{"dataset": "photos of plants, animals and fungi (iNaturalist)", "image_size": 48, "horizontal_flip": true, "num_classes": 181, "norm": "none_scaled_ws", "widths": [48, 64, 96], "residual_init": "none", "optimizer": "soap", "beta2": 0.99, "max_precond_dim": 512, "merge_dims": false, "one_sided": false, "max_steps": 10800, "batch_size": 256, "warmup_steps": 210}
Rows from block 7, named by matrix and row number. Rows with one number belong to one channel. Each number is 128 + 24 x the weight over its row's rms, rounded and kept within 0 to 255. All counts start at 0. Numbers have three digits each. After the name is the row's rms in percent of the matrix's.
# convs0: first 3x3 conv (model.blocks.7.convs.0.weight, 64x64x3x3, standardized in use), inputs 18-23, a 3x3 kernel for each
# convs1: second 3x3 conv (model.blocks.7.convs.1.weight, 64x64x3x3, standardized in use, transposed), outputs 18-23, a 3x3 kernel for each
convs0.0 101:180132113151086123142097175125119130164142144145151148116127104087098141111147140118082120113116163108112130141121107133124153105140141087122157154123135112175132
convs0.1 102:092144179146158128093150139116144097133115086107099129129147120139092104123180165125121128129127112133141126080107149118099119141095121133105150122143151147109141
convs0.2 100:104095118128117119160122141101124135116107159140093140109126151146144145120157110112116099124112101128092147089076119101124126155136159162126129118138106105136121
convs0.3 103:110124131095158137085137141138114178151130151133149158115092127129144116125144139097114141102098136155117112118117119173125162154130129128140148123133130105093156
convs0.4 103:096178187074115116122129077124119120130116105180127148116142144120129129114136145109147122090120103131103149089100094120168127119152142158136110149151120160133103
convs0.5 102:138149117167099106124128151103108121122140128186109109161130109090131130111146124096119119152152138091140148131154113093124125108110135122137126096076125127143117
convs0.6 097:103091078125135115160164122153105138150126141161116102119120122142134117164126145139122109097088134112114135122154148077107162119139128099101108150130133117146140
convs0.7 098:132169159131147180126138182157104171133161099125121084181120127146127114145134110144100121114117151119126164093112173057072130106108157147129098140149080109081121
convs0.8 092:139140142134106136164119140126091132125134096145134104116140111141133147128141115119153135160144117130122140167126172125122142124126129150137137143127110091130134
convs0.9 093:152165108101102116117123157119117092122157103159148140124151114098113123132138155087131090126150116107133114137142110159107139218185141140161129164126121142140105
convs0.10 101:161127117103114119105112120115132110136122134136186095150157119108139147109186161090143111120151135139139130160061118162084131156105135139150113091084143170113156
convs0.11 101:117131104096115080152130089107136093121115157163105171122107133124138132112144142110120140106128131131072108127136150106122132061107118112171136114093156117107152
convs0.12 098:143117158121155186113109128107114129143163116118132161124115052096130153114117162129138142152125130201162128145105158146118095133121180134120137124157150142163154
convs0.13 104:106085132147135114101089121133130100129157129112126078152125123114114094102101165114121119127126087114117120134084124120107109111108190158152152102136133085081092
convs0.14 105:122136138137105130112101138114132113110139122100124137144172115165105096125097176172119106133135149128153084149104126137133119157062145138112136130099141101149162
convs0.15 104:159071111170132120137114091138110108142142158084150124179133108118109118160119176180120088137146087134117125132120116093158117130137161150143106181129147107109129
convs0.16 099:150131133114145127099133099072115102090156142122117155121136102092108157150107142141119144108093205161126189138140120127140120093101134144138116113123083085135089
convs0.17 105:145134160144127147135130147125117094189124110206101111125116151065118109124127097136121132127124108182161114101152087122108110139147142157129125138102141141085091
convs0.18 098:089105097128100104117087108134160105157131112173120139168143149118126107138114121120138131127155153145137128096102127110127096088123115137142131129156153157140107
convs0.19 096:094133131113073102126141111173139147145104083145093112161089126086095114150121120146111101128098129111094095127104149110137093132129130144132125173166174133122140
convs0.20 099:129124144131158146129118128086124117151135097161118107098127117095126153119162132122097105129152131135140105078082106160123086132143138086113100162127131145149125
convs0.21 098:116093107115108138128122129122104082140123123148130117135145105149125097127121149152090055136149083157144164125115124146198153120130110119126109135105119110142120
convs0.22 102:114158124107143086077155155104144100107137099128129110165113095121118109111140138134140137172156145102090098165124161132162150099121138117106110113114110104138116
convs0.23 106:089144144116171156094177139101139135112111168101093136104092132126156145117159170139142117160154148148117106133088129155153126133128159111128098157126133198103144
convs0.24 102:139113113146151116130138112069138106152129145177131131106146111098168150150130160135141165125185123103103154169154119134131157077152146149144156140125097117143150
convs0.25 105:092180138138147129135153140135151119097116141096146170137131100154081126148129141123138161132115138134078164129139126157102135124124118134138101145152106136140106
convs0.26 097:132158120103090064127118113106141135104121140168151159138153091119118120101148147111116112143166123082123121121118120116129144141150097138169162139105126125134140
convs0.27 096:104166136089150111069102118157113111126094091107072113151173178122156089140170128142123164123138148142154078168133141147128120144158122131119101126131118121154114
convs0.28 095:117093128125101137132073131117143107114123114118104111117096146115099179147102096160174156159153136103141130169127127126124122156107131096215143110125094118119102
convs0.29 097:085125093097084107149159094111118143182147103129133188152090146144110128154090115130129131149127120155164155101098123159106137155164098184180140111141166204150107
convs0.30 098:154100149160135190113129118104114155113110130116126116111118137087113137113160131101150153102088138083132097162144111136125154128136123110125107167144125114151128
convs0.31 095:163147095160114131141097166161183153112118142095137105131142135151103158090111120079107082146155156119123135101112162091113128131142149064129119146114155122129098
convs0.32 106:128133151074157156129122139145145134121162139168076159113091111128121138136117128105107192124179067099136131095118099120138101109160149149140161126165126133082131
convs0.33 103:122087129124118137154163156136125086166143090144136099091134128081137128117149125135140129175126127107127139117121136127156141144115122145140089097125120174136141
convs0.34 098:129134135120147153111151163105124099132135128127147126122128151151118123106141143102136121155120157156144163114108136133094122110112131097103145150126116138124090
convs0.35 095:118106105145146101113140152125103143144125123114136112194141159121157111075084111129082117147101135105134127126162153129105130087112123120135189144123176088162155
convs0.36 100:125119080109141081138086138150117135139139115115085157168164138144136177134115096184178145110127164157083096122126122119123093139133164113143106131082121098156072
convs0.37 101:139126133148102109136136119093096163090119154111129142112113139159147136165176124139140099143122110104118112113112146099118164169110106103101118101104131133129126
convs0.38 094:116082190124119165059127108138099107106154126132130144154109094148119120095136125127171142114135109096157162122101132142122165174131158137087097094156073160110120
convs0.39 097:119112161128109122119135121111140145121088139172149113112114141110141113134141087175143146095116106077101131107139153120126101123119135100087101106116159143140103
convs0.40 096:130119127109115064147162148146146125127114115109123134123130158166152133118106118134134123101108116162133124130152181112139116089077131136128111104113138118169142
convs0.41 104:130094117128127121125076131135130098127138103142103135101101108078139130215144095126175141158142099084084163112116139087138143142135130113165139139173129169090126
convs0.42 100:087127156166142142093112128163151054152104114153123080152141128134149091120142147118098093142146090166131121139140072136086160112145126102159111149132121132128104
convs0.43 105:164133157131088109112100127139114172123130141138124182133119110109156128147122143158118151129104131129124140117168135111103138081120154106118106112137102134155103
convs0.44 104:110113119116101149173150148111122078108132136119110158122118149130120167108150121142119205102113127119118155121110142122161116106166129120172098133137148174166088
convs0.45 101:115099119134109119099155138141121128097107124136130143106123087154110123122106099065139158124116139153145084153131176128119133097100124108140128143079129148142125
convs0.46 104:141170148183127102128129129111156126141102182102110152124069116145117086061129113130100156147141130139163153120138119065105143118098164134097140129124126165087088
convs0.47 103:133107104182142102158093126135077162177137124138117123164110106118118133157122092124109119135172125129104080124117124122071129193168139096149123125123094158087149
convs0.48 100:121139108127124139135150109156154089160106122138143137105107151103143121111145066176115118087127131135084126153135146126132131165130140130134100089102102124102105
convs0.49 101:153174112130146153146104119147111100141088122160094109158147127148159106106116119108130113122086141133174126139138129106109107133145138133189090117115120146171117
convs0.50 104:073117116131154127181110110171121190105109112123111132110125118125136139167128095146138106152124104097159139123130152144146125113130120102122106125115130167157118
convs0.51 103:151126129125160141145130127151118095172115095138102165120138117118125126147118094156138081166113126160121138134175135141136158113131185127120093106131113122123100
convs0.52 101:086101116107149149137134107106149164108122105093120096100107147157157151117114133116099127177120146146139135122113119094146147098121117119116105104140119160122184
convs0.53 098:114092162109118173103165153096122154150087143135109130101137106112160123110150156113180113085108096128103114165173091129135117170111132164118155121089106115068101
convs0.54 094:105139121131110086118129096177121087158129117120114105117144148130160123139120107142130154125168139135092127109087148158159134122124140183143151118109114135126110
convs0.55 096:131129130144097164152149110110102144104107100078121110113101127157147131110101068120123125125079087145167120103149164127130132140090062112097145089096080112139153
convs0.56 097:145132097116090156171095113151080083138116139118126162094150151126131099164137157158172154135150150104107138165114146118103113117133146149102104128141108126128166
convs0.57 103:142097154136111152128168162126138098117085143127084134079155176161163112168112150139134126119139072149082094139112119100087126106143182176141085130104139129097101
convs0.58 105:141130145133116112115126128121112174115122078111134128142127164109104146128155125137124108175125088159142124123128088100088090147117126117123136137122089110136133
convs0.59 100:099152138131130158078106106100144128160107150092140148125174117136083146092122112119138101105074126102124133154105124108096135107153158126101139156159119150091115
convs0.60 102:145114161101124161100107147180127109148083118125134155115130147118112140135152136132146165124106134118145109142131133139111113129148112173077121192184171137122114
convs0.61 096:116141105139106091139123114158150134131101109136114106173164145151177136130139106145141143139142112157152167102118088101156136099153148164149111108129094106130124
convs0.62 095:135107100115127176095149107144120128136121139097131088085143165142129167153129134138106124128106129154135137125154138129122150140114126149135142154114108133107157
convs0.63 095:170138121102131115152169099119120179057142157124110107134158162108140172134146149108157136096088138143132100129072101132122098109128123076116120112116144108113119
convs1.0 103:122092070087158101099167096118123158138148110125156112125145132143134093123101108126123128142127128194125161092103095172105131134132118123118158136195114141149110
convs1.1 101:127159137123167151145146158122156108117119136174137171149149145132159133138131151150118097129118110149105153119139144121153125116151144112081135147128112115115156
convs1.2 100:132180110166089092119121097150098089122103090117136112122074120165107180118171148132092147113126119149093100115153139102135144075120100097105103110102124113122132
convs1.3 097:112134152137133178123091146119125116150125111129141117123109123090121129121140127172113157090126123143140101084140165144195153083138191174102119109134169141109101
convs1.4 104:127099116154158145132098115142142134080147111137101153177192115125137124119165099104133084127117154143179164128139106120123139132137079110120157151125118106100136
convs1.5 107:144119097120092103097138114139146140125128108158098125148138093161071117164088137117145111157197123104160097112133125110118128171155098128132157143112104110120125
convs1.6 098:121098153110151104103148150111134180130088143150138151108123159104120157124079159157145121161111149127132113110134103096090136104110129108139142136132118130122120
convs1.7 094:154164175168151151097109129120112106141138150146129132119139137120131160113144197151110117141146126130121139113100122127124145113154081095120098119067150145169145
convs1.8 099:110160133069183153126125134151143173120171138114115130094124123105115091102102130135114145132150152101120114138135136142152151132167160128155127150130128121129113
convs1.9 096:161151098118149121142145158182166177071112152106119154101122073149117103107130101115111102146151110091124128149179146181142119111082100122138133131174146153107100
convs1.10 100:159129131071146124133168143123141130176103137115125102099137107125148135092161126102137099119109113101153115142131111113133128148151142152139137111101134138133162
convs1.11 100:167183176181135143135121124102117117113159124136106130171122167143129160135108109136129183109132142172106147097147096155139118156145109129129126153122180150122070
convs1.12 097:136137142123128133134134138134155136122119121117151127154104136138121117136119093155170122132103154115110116153107101162099115119166147106171093113120155109126078
convs1.13 098:134101099124144115120123104131159129146098132086125133133126127113074097133130147143067120134170091119081150171111135137088116170111160148135132096137143092127149
convs1.14 102:112124133126150142128125060112124144130145141178097093143091144093122156148110127144148131149160136097115154105112144152103156127136118158123121137166095106130135
convs1.15 104:131145126094169149140138106129151099157128181138126121099115148157124095092148130112122099116150143144138146169141138156135170139088145132139161097139117096120127
convs1.16 094:126126173127129107155169163134122147111122099107126068116150137138118125095158141178121106126118118116081114097136102186141148133153119169176135124111168134134129
convs1.17 100:144164117173140075164126136122102108118104152144079111121116129101098141146097135145178135105128101126158120157116127150119137147152125147093103136035084109121086
convs1.18 093:101165113117105170106126163133139096124117143113082142121117089180109123145139130149127157125120111119092138114110172119134172086122143080151103150146117149109133
convs1.19 096:166122115051113108153134129099124131131103096101184117086133118108091105118114121123118129150119155135132114113144126079086103084088116099116149132146137078140146
convs1.20 102:117150114098139131154125092102153164136156160145148128128135140155136141127147123113122126135108183170131073133130147135153135124135106092123156145149120133118148
convs1.21 097:136145076112111148122073100108147178113109162129133091155131144127145118123144156139141148097124128104144110150137135129072101140095138123133087150148133126151125
convs1.22 109:164129088075101148125107120099155106112149106111108096087171133112136168111130076119078124121119102142086083144108081148110150110138090145106192123131103111126142
convs1.23 100:156147137080109148166126093108164087148108169173147191151136142138113141110113107104143144177152155096145151124160108121131128127154181112130141106175151148088094
convs1.24 096:119128158128127155131109146089141114118157121088127153133091142120084132121121113090125085119151133156124122135148104083132130117145111113133141107149103126122157
convs1.25 105:118120160156138101089106099178107161124175135069143129080123138091144143107142086140150100118120112128130147092129127111169129155161129105159131149101129101096126
convs1.26 102:121097157117124137114120137102161116100096154106131111123191138126128145103138085071093066131132149082132066082117141071137121170130112120138128147116129129136130
convs1.27 101:109158115151159124143154146148093143093149156149107130063160120086162144107136137150164131142152129180170127106155083167083134107130104152123114119109139123106127
convs1.28 098:130140181105146145142120120104082112149139140127145157126100124122118110120168141138115131143134143140089123112156152094082147108140163117115168079095129129107165
convs1.29 096:175113155142101139113125131106134122125125108129131157100109141131143137142129139126154085124105099130101112108106116092125103108156129090136115080082108109103096
convs1.30 096:141127161111131137139090099147125125131122146137157115154131165132162140147103100139097121199157139153141123067133096129129145162137124142129143114161114124156148
convs1.31 099:114125128123126127106131116154094093081089127135122159115142101157123123118139079179164087160151139129139125115150134112112104117113143138094115092128106176137117
convs1.32 102:103128140111139122141154124184135139151120082141141081127127144149155132145134145153098163134106131165122138135158126152133104133133141079129102154142123120171109
convs1.33 099:174158086112142111102135099110151136147103178083116156123136114170153118152131128098136112158156090124143115112113107158148102112125119137141110111104122126163161
convs1.34 102:114160138123118111129122071143126156143128167147123112100105160128130112088125139162143154151110137102120161126130101143124121153145147100153134108107147142128127
convs1.35 097:092133145122125153117068116135103131147092100102128105137171115180148082131095115156130119103103114121108165111148121131122143155142133136138144143129113082092052
convs1.36 101:113104111124132109072147118149089099115140128110119077077127132114118102127150128099109111135111088148169136152121144188110162112085100079133079139074116145166146
convs1.37 098:136127143146161121109123191127129091107134134149104134159113067131109114142131132144139156099098139110144162086112117122075114107102128095114132093117090152111097
convs1.38 101:130095140148106157085139120157144093131137128121136130139173089134120130117086150155121126158145142140151146123109159143118197098125144153100064138137126128084124
convs1.39 097:127144146132142137107123123186131093102116192117132140135086106123130099122130148118114124107158103106097151109123107100087063097082102163165142188177122101166108
convs1.40 107:108098136142144131146137091123109086167156151151162127161103122165178143134127132109099133162166155153158150135107108130124073161126120109138123102153165140136140
convs1.41 098:110109121141122107096165109112113151157135135098121150134148108147083146103117105112114141136126124123136118148145107126096126087132141130183108166112171090146106
convs1.42 106:089127122135100116148113155125104145132117103107117169109129127111151129074173123164155111096089084109167109107135132191157116126135115134119164130150129125152181
convs1.43 107:150127105137147159102119122132107132130135105130110147121167121138174135167115185093125104114126146126103126131089066166146128155144154099158124191132119128151080
convs1.44 101:144098153164132097137153067139110105155163101132161154109123115112114125137092141116080113093119055120114152191126164129168079181121126082108141083101138084143119
convs1.45 098:114142127137192090119124139171049108141149119106136100146141154085153133090137178137157095185149129162141148119141140091124083130145084159140118136155114182132152
convs1.46 103:099096140129181127096116139117125110155085119141139114106169120172124179089114168116083132115159108144136138140134143143109107143119140134119167148167128201135164
convs1.47 099:101119161061149161093127130111123177130106148132134108100132123105094163132157137129136119132179140107161125104138130098147156128135138159144142108169142112129149
convs1.48 103:136125112112175112136162133128109132152140085128132124143138143149122174105129141123106124162098104147125081115132122143124161140153095140134141132118122148155141
convs1.49 101:090129094134112133147140091166111158112103121106129177120122157107112142133136133127123106130145133122135141146133118145119112135102120110153096110151143121088107
convs1.50 103:135154170114142150146101137074142101115111135088127143122119173153113131132132154136119105101135142095093130099153134151135186155234141087122099131110142112131120
convs1.51 096:137173136122149152160189106117137075122135082126136125131138147151147121077069148156135076114121145146120112161107116116116094109155094157130105158114116098140108
convs1.52 095:171123113156094116120122117133107187129134173196111144073133113149128128099128149173071148172145126140126142105091106120114126115133103143091135150092065167178122
convs1.53 101:126139096130103110122127089118119072132101141156133140123129145136169143150137142137134128108123111152091116117121099103127113115145170115152124132147114101154138
convs1.54 102:130132155144148138075130094125112123119102142149146130100134091147148118110120115139151120150110154100128095114145127136137149134097118052134100129130139102095130
convs1.55 094:084111074110119109082147149147141112114105074152123157105077084112118100163139116177117123130160149132149139141137172091121152122149129179113114131138134108153136
convs1.56 101:082115118142108099147139077157116107143112124147092113115146156125159128130172120128114131107142106119117131148152142113123101166147105152166138102119141141086078
convs1.57 109:127129150143145112094171163104152077137087110157149101151128135109117171075166197113108124152138164129127164117126151135146136111159166132130150144151140157127169
convs1.58 095:165108131152153143130107153154150080119154095190153141124105146117164152194125152147106102102092096136136105139092142162112122124169130171151114152138095153110105
convs1.59 094:106101140094122140142161130173131095143110123142047120127110152108129138110150130139119126096117106140133118085124115120136098115173147142120124141127084160139141
convs1.60 100:131144137120134168130174108121127111146091145126133136116110111124138134141122116123119139132096114111134167117144134104114102144146154145155162119097145112121128
convs1.61 102:131121137134118084153106179152092160142115154106142133124106094133111097119121123150136149089124069082076117096136102151094111108161139120129116097161120091148080
convs1.62 095:127123128129125120105122113120159098161166156124136153120082088126123207084155081109090118145153126174099111103102112108115154146157143120137119170129136118129124
convs1.63 101:141125099134112122109110115139157130113125162107135158175114119173152084137100081150155143125143118105148145123087134128125110148123100144100125175167117137160116