config.toml
arch = "nf_resnet"
model = "image classifier"
dataset = "photos of plants, animals and fungi (iNaturalist)"
train_examples = 77898
image_size = 48
crop_scale_min = 1
horizontal_flip = true
targets = ["family"]
num_classes = 181
norm = "none_scaled_ws"
hidden_act = "relu"
depths = [5, 5, 5]
kernel_size = 3
stem = "deep"
avg_pool_shortcut = false
widths = [48, 64, 96]
residual_scale = 0.2
label_smoothing = 0.1
loss = "cross_entropy"
init = "kaiming_normal"
residual_init = "none"
optimizer = "soap"
beta2 = 0.99
learning_rate = 0.0035
beta1 = 0.95
shampoo_beta = 0.99
eps = 1e-08
precondition_frequency = 16
max_precond_dim = 512
merge_dims = false
one_sided = false
adamw_lr_other_params = 0.0016
max_steps = 10800
batch_size = 256
epochs = 35.5
lr_schedule = "step"
warmup_steps = 210
weight_decay = 0.09
adamw_weight_decay_other_params = 0.05
Rows from block 7 of a small image classifier, named by matrix and row number. Rows with one number belong to one channel. Each number is 50 + 15 x the weight over its row's rms, rounded and kept within 0 to 99. All counts start at 0. After the name is the row's rms in percent of the matrix's.
After each channel's rows are labels from the 100 images, of 14848, where the channel reaches its highest value: "responds to" is what is common among them. Only what is clearly more common there than usual is listed. The data: photos of plants, animals and fungi (iNaturalist).
# convs0: first 3x3 conv (model.blocks.7.convs.0.weight, 64x64x3x3, standardized in use, each kernel summed), inputs 0-63
# convs1: second 3x3 conv (model.blocks.7.convs.1.weight, 64x64x3x3, standardized in use, transposed, each kernel summed), outputs 0-63

convs0.27 100:67 46 24 32 53 61 54 67 68 16 56 58 65 62 52 46 49 65 31 19 78 61 70 43 48 89 50 39 62 50 60 40 66 52 46 38 46 51 54 88 51 45 54 40 52 23 61 49 34 35 57 56 49 45 69 56 77 32 39 34 56 65 39 39
convs1.27 094:70 42 42 38 24 23 44 70 25 55 46 35 40 44 40 47 81 71 71 53 43 87 34 42 61 54 47 24 04 65 57 42 39 66 53 42 37 49 38 74 43 45 40 54 60 66 52 62 70 46 62 40 59 45 54 61 48 57 46 64 38 34 36 57
responds to: class Insecta; phylum Arthropoda; order Lepidoptera

convs0.16 109:51 66 58 22 42 26 39 38 62 28 76 46 72 43 54 51 39 45 46 36 44 73 44 29 28 68 30 68 24 52 46 27 71 77 56 62 71 45 47 36 51 50 45 37 47 59 53 55 59 23 66 53 75 65 33 46 53 65 55 38 36 60 49 84
convs1.16 092:47 30 56 83 73 57 55 55 59 59 34 53 77 74 42 61 74 79 73 28 55 37 62 74 56 36 54 81 22 69 57 48 38 64 77 65 58 54 38 43 46 48 50 57 44 57 38 52 49 77 48 62 22 66 46 47 62 56 58 33 54 44 61 36
responds to: class Insecta; phylum Arthropoda

convs0.47 093:54 68 60 74 66 43 61 65 35 24 36 51 42 56 54 53 34 45 49 58 43 39 57 40 25 56 62 61 65 58 47 46 48 50 57 89 39 62 35 29 38 56 81 84 24 47 19 41 62 36 65 62 62 57 54 65 50 17 29 38 54 35 53 53
convs1.47 093:61 45 74 28 53 42 62 43 35 46 66 20 62 35 61 51 42 53 40 54 48 64 54 70 64 52 54 53 68 62 61 25 42 48 66 97 58 57 46 29 62 79 58 60 38 68 48 66 71 39 91 33 57 42 53 63 50 69 44 27 41 51 48 60
responds to: order Lepidoptera

convs0.19 107:65 49 59 66 52 35 47 60 52 56 71 36 50 30 45 71 20 54 28 48 35 27 43 76 49 31 63 64 54 68 40 73 36 59 51 67 37 29 40 48 07 65 62 49 56 74 50 26 76 59 31 65 57 35 44 63 55 63 53 28 47 49 51 39
convs1.19 109:33 44 29 59 69 46 37 55 28 67 50 70 53 49 59 22 42 56 40 40 25 53 16 49 44 50 25 34 43 39 53 37 45 48 30 50 36 27 44 45 43 37 40 47 43 50 46 29 51 49 18 13 46 59 48 39 15 56 54 62 54 53 68 15
responds to: order Passeriformes

convs0.11 101:54 42 84 26 71 41 54 31 43 49 54 40 39 58 60 55 30 49 24 53 50 31 33 51 35 31 60 34 39 50 66 38 19 46 56 82 55 68 86 56 74 62 82 56 49 46 51 54 62 33 40 58 62 39 36 50 49 46 58 67 72 31 54 40
convs1.11 097:72 66 42 61 59 49 74 29 33 58 32 59 59 51 49 76 40 61 90 41 67 70 52 55 54 68 55 48 52 52 37 53 73 77 40 46 51 55 39 56 41 30 59 43 36 48 54 33 59 69 74 28 55 50 83 41 12 60 49 38 57 65 34 56
responds to: phylum Arthropoda; class Insecta; order Lepidoptera

convs0.21 093:70 65 62 44 36 35 68 69 78 39 51 81 49 69 67 67 33 45 31 38 50 45 63 37 77 50 55 55 27 55 39 59 41 50 58 84 45 54 72 40 50 39 46 57 71 62 39 57 46 35 36 34 66 58 47 40 47 19 64 38 58 23 23 63
convs1.21 110:54 61 69 43 50 34 43 46 40 26 50 44 73 49 75 76 33 55 29 53 65 47 41 54 74 64 41 55 46 39 49 38 66 69 54 62 21 63 72 30 41 54 51 61 43 65 34 44 74 35 63 23 54 35 75 78 61 56 22 69 35 60 63 65
responds to: class Insecta; phylum Arthropoda; order Lepidoptera; family: Nymphalidae

convs0.10 117:67 39 49 37 84 41 39 83 51 42 64 63 38 58 84 56 49 35 38 52 70 51 44 51 35 59 42 55 40 55 38 54 43 65 14 33 19 42 48 64 46 51 55 22 67 37 48 76 66 40 43 34 58 55 46 65 48 28 56 61 47 35 71 76
convs1.10 091:43 42 42 46 45 65 71 08 37 99 44 60 54 31 66 48 46 62 61 50 46 29 60 61 42 32 42 61 60 32 55 44 32 78 41 59 44 29 32 61 40 50 24 38 50 34 43 43 24 40 54 31 63 51 69 34 53 52 48 32 51 60 40 54
responds to: class Insecta; phylum Arthropoda; order Lepidoptera

convs0.33 083:52 44 42 82 69 48 55 35 71 46 76 61 61 44 35 81 47 67 58 44 36 62 56 54 42 47 53 66 31 72 28 36 55 19 41 54 48 40 49 72 17 52 50 71 61 38 55 53 37 64 53 57 55 77 47 59 14 47 58 62 72 36 31 47
convs1.33 102:60 48 53 65 38 27 78 30 81 21 27 40 58 31 51 75 74 53 44 55 63 47 41 54 42 71 80 43 63 53 66 36 35 36 33 32 59 39 71 27 48 43 54 63 72 27 66 37 45 37 59 39 55 28 53 45 57 63 50 45 45 41 31 34
responds to: phylum Arthropoda

convs0.52 098:46 75 65 23 44 34 51 66 43 56 55 54 52 37 54 62 24 88 37 33 56 60 36 54 56 41 52 61 71 65 50 73 56 58 51 47 45 46 59 38 43 57 76 44 48 62 56 22 53 56 38 56 59 26 02 62 24 51 59 25 41 68 59 41
convs1.52 100:44 50 32 52 46 48 45 61 22 42 40 50 23 43 30 51 57 36 46 78 41 65 26 48 29 71 55 40 52 70 49 58 31 52 32 49 23 26 54 49 42 56 71 36 60 56 73 50 26 59 65 32 37 74 21 53 77 51 61 54 39 77 71 52
responds to: order Coleoptera; family: Coccinellidae

convs0.20 091:54 56 41 68 64 26 62 38 60 38 55 58 65 67 44 79 53 49 61 38 45 43 29 47 48 27 66 56 39 53 30 63 51 36 68 41 30 93 44 49 40 59 52 73 43 37 62 54 34 53 55 21 11 63 58 64 48 45 62 44 83 45 28 57
convs1.20 109:68 80 58 55 58 40 28 59 60 35 32 67 49 51 53 70 38 57 45 74 64 52 58 55 43 57 65 23 22 22 55 59 49 61 76 50 29 43 61 76 49 46 62 72 62 52 43 77 56 58 45 50 46 57 71 60 95 49 51 48 34 63 32 52
responds to: order Lepidoptera

convs0.38 099:75 43 51 57 46 39 57 48 35 53 41 77 61 61 21 59 64 48 39 47 41 61 67 29 46 48 39 55 42 38 46 12 25 49 52 61 64 55 62 75 95 63 70 75 57 65 29 38 54 33 50 53 68 38 60 43 43 54 36 66 46 43 73 66
convs1.38 100:51 66 62 62 37 43 36 20 45 53 51 66 42 78 57 39 31 81 44 55 47 74 62 32 58 39 30 38 81 49 39 23 59 38 38 53 68 77 53 59 60 54 56 61 51 35 37 35 61 72 66 23 70 50 42 37 26 49 55 33 49 33 69 60
responds to: order Passeriformes

convs0.55 114:71 61 50 51 51 25 42 73 61 40 41 60 23 57 36 48 44 62 58 22 35 40 41 30 79 43 59 58 72 46 78 70 62 52 63 62 68 65 63 48 38 23 39 81 49 24 61 39 33 45 63 56 49 37 42 48 62 42 56 36 71 66 54 23
convs1.55 104:46 27 52 46 49 32 69 74 19 56 59 44 49 65 67 55 32 40 23 46 28 70 60 59 52 50 51 58 52 53 53 55 39 22 40 54 46 33 75 21 63 55 59 53 41 56 62 31 12 49 29 47 30 59 26 78 50 60 72 34 55 52 55 62
responds to: phylum Arthropoda; class Insecta

convs0.62 099:54 59 48 27 37 25 49 59 45 37 36 38 73 51 39 64 57 68 43 41 67 51 58 59 33 20 34 64 69 24 48 61 41 67 50 56 30 76 52 71 47 94 57 51 66 66 55 41 28 78 38 69 39 35 40 59 67 62 39 35 58 46 44 52
convs1.62 103:42 25 44 65 42 43 35 38 39 52 55 26 32 51 42 41 28 41 40 70 36 46 48 55 49 54 26 55 60 18 50 46 30 24 63 36 57 56 30 74 43 55 69 34 43 60 26 53 46 11 43 49 19 44 29 37 28 45 59 54 55 50 19 48
responds to: order Passeriformes

convs0.42 091:70 43 69 34 48 21 46 43 64 44 85 43 38 59 48 54 53 71 50 38 60 40 42 47 44 35 44 66 53 38 59 51 32 30 43 56 62 57 28 54 58 83 82 60 57 66 74 30 29 32 52 51 40 10 62 36 48 39 62 50 42 78 54 54
convs1.42 098:59 37 27 41 57 43 36 42 53 42 46 76 65 58 46 53 39 48 41 43 45 37 62 76 24 28 16 68 45 69 20 57 44 21 61 36 30 57 29 51 78 72 60 48 19 45 45 71 54 54 37 61 66 57 71 50 39 61 40 53 59 55 67 40
responds to: class Insecta; phylum Arthropoda; order Lepidoptera; family: Nymphalidae

convs0.50 087:69 68 39 48 28 46 57 70 42 42 52 35 72 45 74 38 35 35 43 55 48 53 57 48 31 53 70 55 51 13 51 18 62 64 45 33 40 66 70 74 31 56 53 72 65 65 52 25 64 52 44 53 49 40 48 49 15 53 61 52 26 74 69 60
convs1.50 100:45 70 36 48 49 61 50 47 67 30 39 54 38 61 53 57 63 61 68 28 65 32 95 31 45 50 39 40 35 50 49 72 59 52 24 38 52 49 38 61 37 38 33 23 68 43 36 66 33 30 75 77 25 50 40 63 64 28 36 38 53 65 50 57
responds to: class Insecta; order Lepidoptera

convs0.30 111:32 67 53 31 23 58 58 11 36 14 54 68 56 59 40 44 31 48 66 39 42 32 61 53 80 27 54 64 66 46 60 59 55 71 30 56 64 54 42 60 45 56 71 56 74 53 48 53 30 42 65 53 68 29 44 31 59 47 78 48 39 45 43 65
convs1.30 095:38 28 63 44 52 70 29 48 49 41 56 43 72 49 61 17 57 13 47 60 65 71 45 65 83 77 27 39 51 64 63 60 40 59 69 46 68 49 47 58 66 63 40 33 39 59 60 69 67 28 40 25 57 49 38 44 55 45 55 36 33 73 35 48
responds to: order Coleoptera

convs0.48 099:80 45 54 64 49 19 52 37 71 51 37 70 42 26 43 35 62 56 50 60 31 40 70 19 58 32 53 65 57 65 15 46 56 50 39 54 71 45 38 49 38 31 26 64 78 36 33 64 39 59 42 48 61 61 54 50 45 77 79 48 63 54 43 49
convs1.48 088:36 44 57 34 28 49 68 48 55 25 57 51 44 52 34 51 81 44 61 45 69 33 57 66 37 47 65 57 52 37 62 69 64 36 60 55 41 57 69 55 44 28 51 77 35 34 55 29 22 33 40 64 82 53 47 41 66 59 61 79 45 20 41 22
responds to: phylum Arthropoda; class Insecta; order Lepidoptera

convs0.22 109:57 40 44 34 49 26 56 58 42 35 50 66 63 59 48 43 15 21 44 34 43 54 68 28 43 37 55 59 58 44 64 71 31 32 56 39 75 30 60 71 51 60 67 99 66 55 40 37 75 62 63 44 70 50 53 51 52 46 52 59 26 44 65 55
convs1.22 113:28 60 22 40 76 45 51 26 45 38 51 61 36 31 66 59 44 42 33 31 45 19 37 55 50 26 31 49 28 34 70 84 63 41 45 52 70 39 28 51 43 52 26 35 35 40 54 58 50 49 63 57 60 40 66 30 55 28 66 69 48 57 32 61
responds to: order Lepidoptera

convs0.53 103:37 49 64 48 54 63 49 74 51 33 52 28 65 80 41 41 29 55 57 45 51 30 63 30 13 76 39 34 54 66 70 62 31 76 37 55 34 47 77 72 62 50 50 53 50 59 39 68 31 66 44 68 50 60 45 46 40 35 50 40 58 46 21 28
convs1.53 099:61 57 42 52 52 62 42 56 64 43 61 48 24 16 28 36 58 38 30 43 72 40 42 55 33 32 33 65 66 64 50 56 53 64 38 48 66 37 61 20 37 74 67 54 56 43 73 61 42 62 67 24 49 47 56 59 38 43 35 43 35 10 72 31
responds to: phylum Arthropoda; class Insecta; order Lepidoptera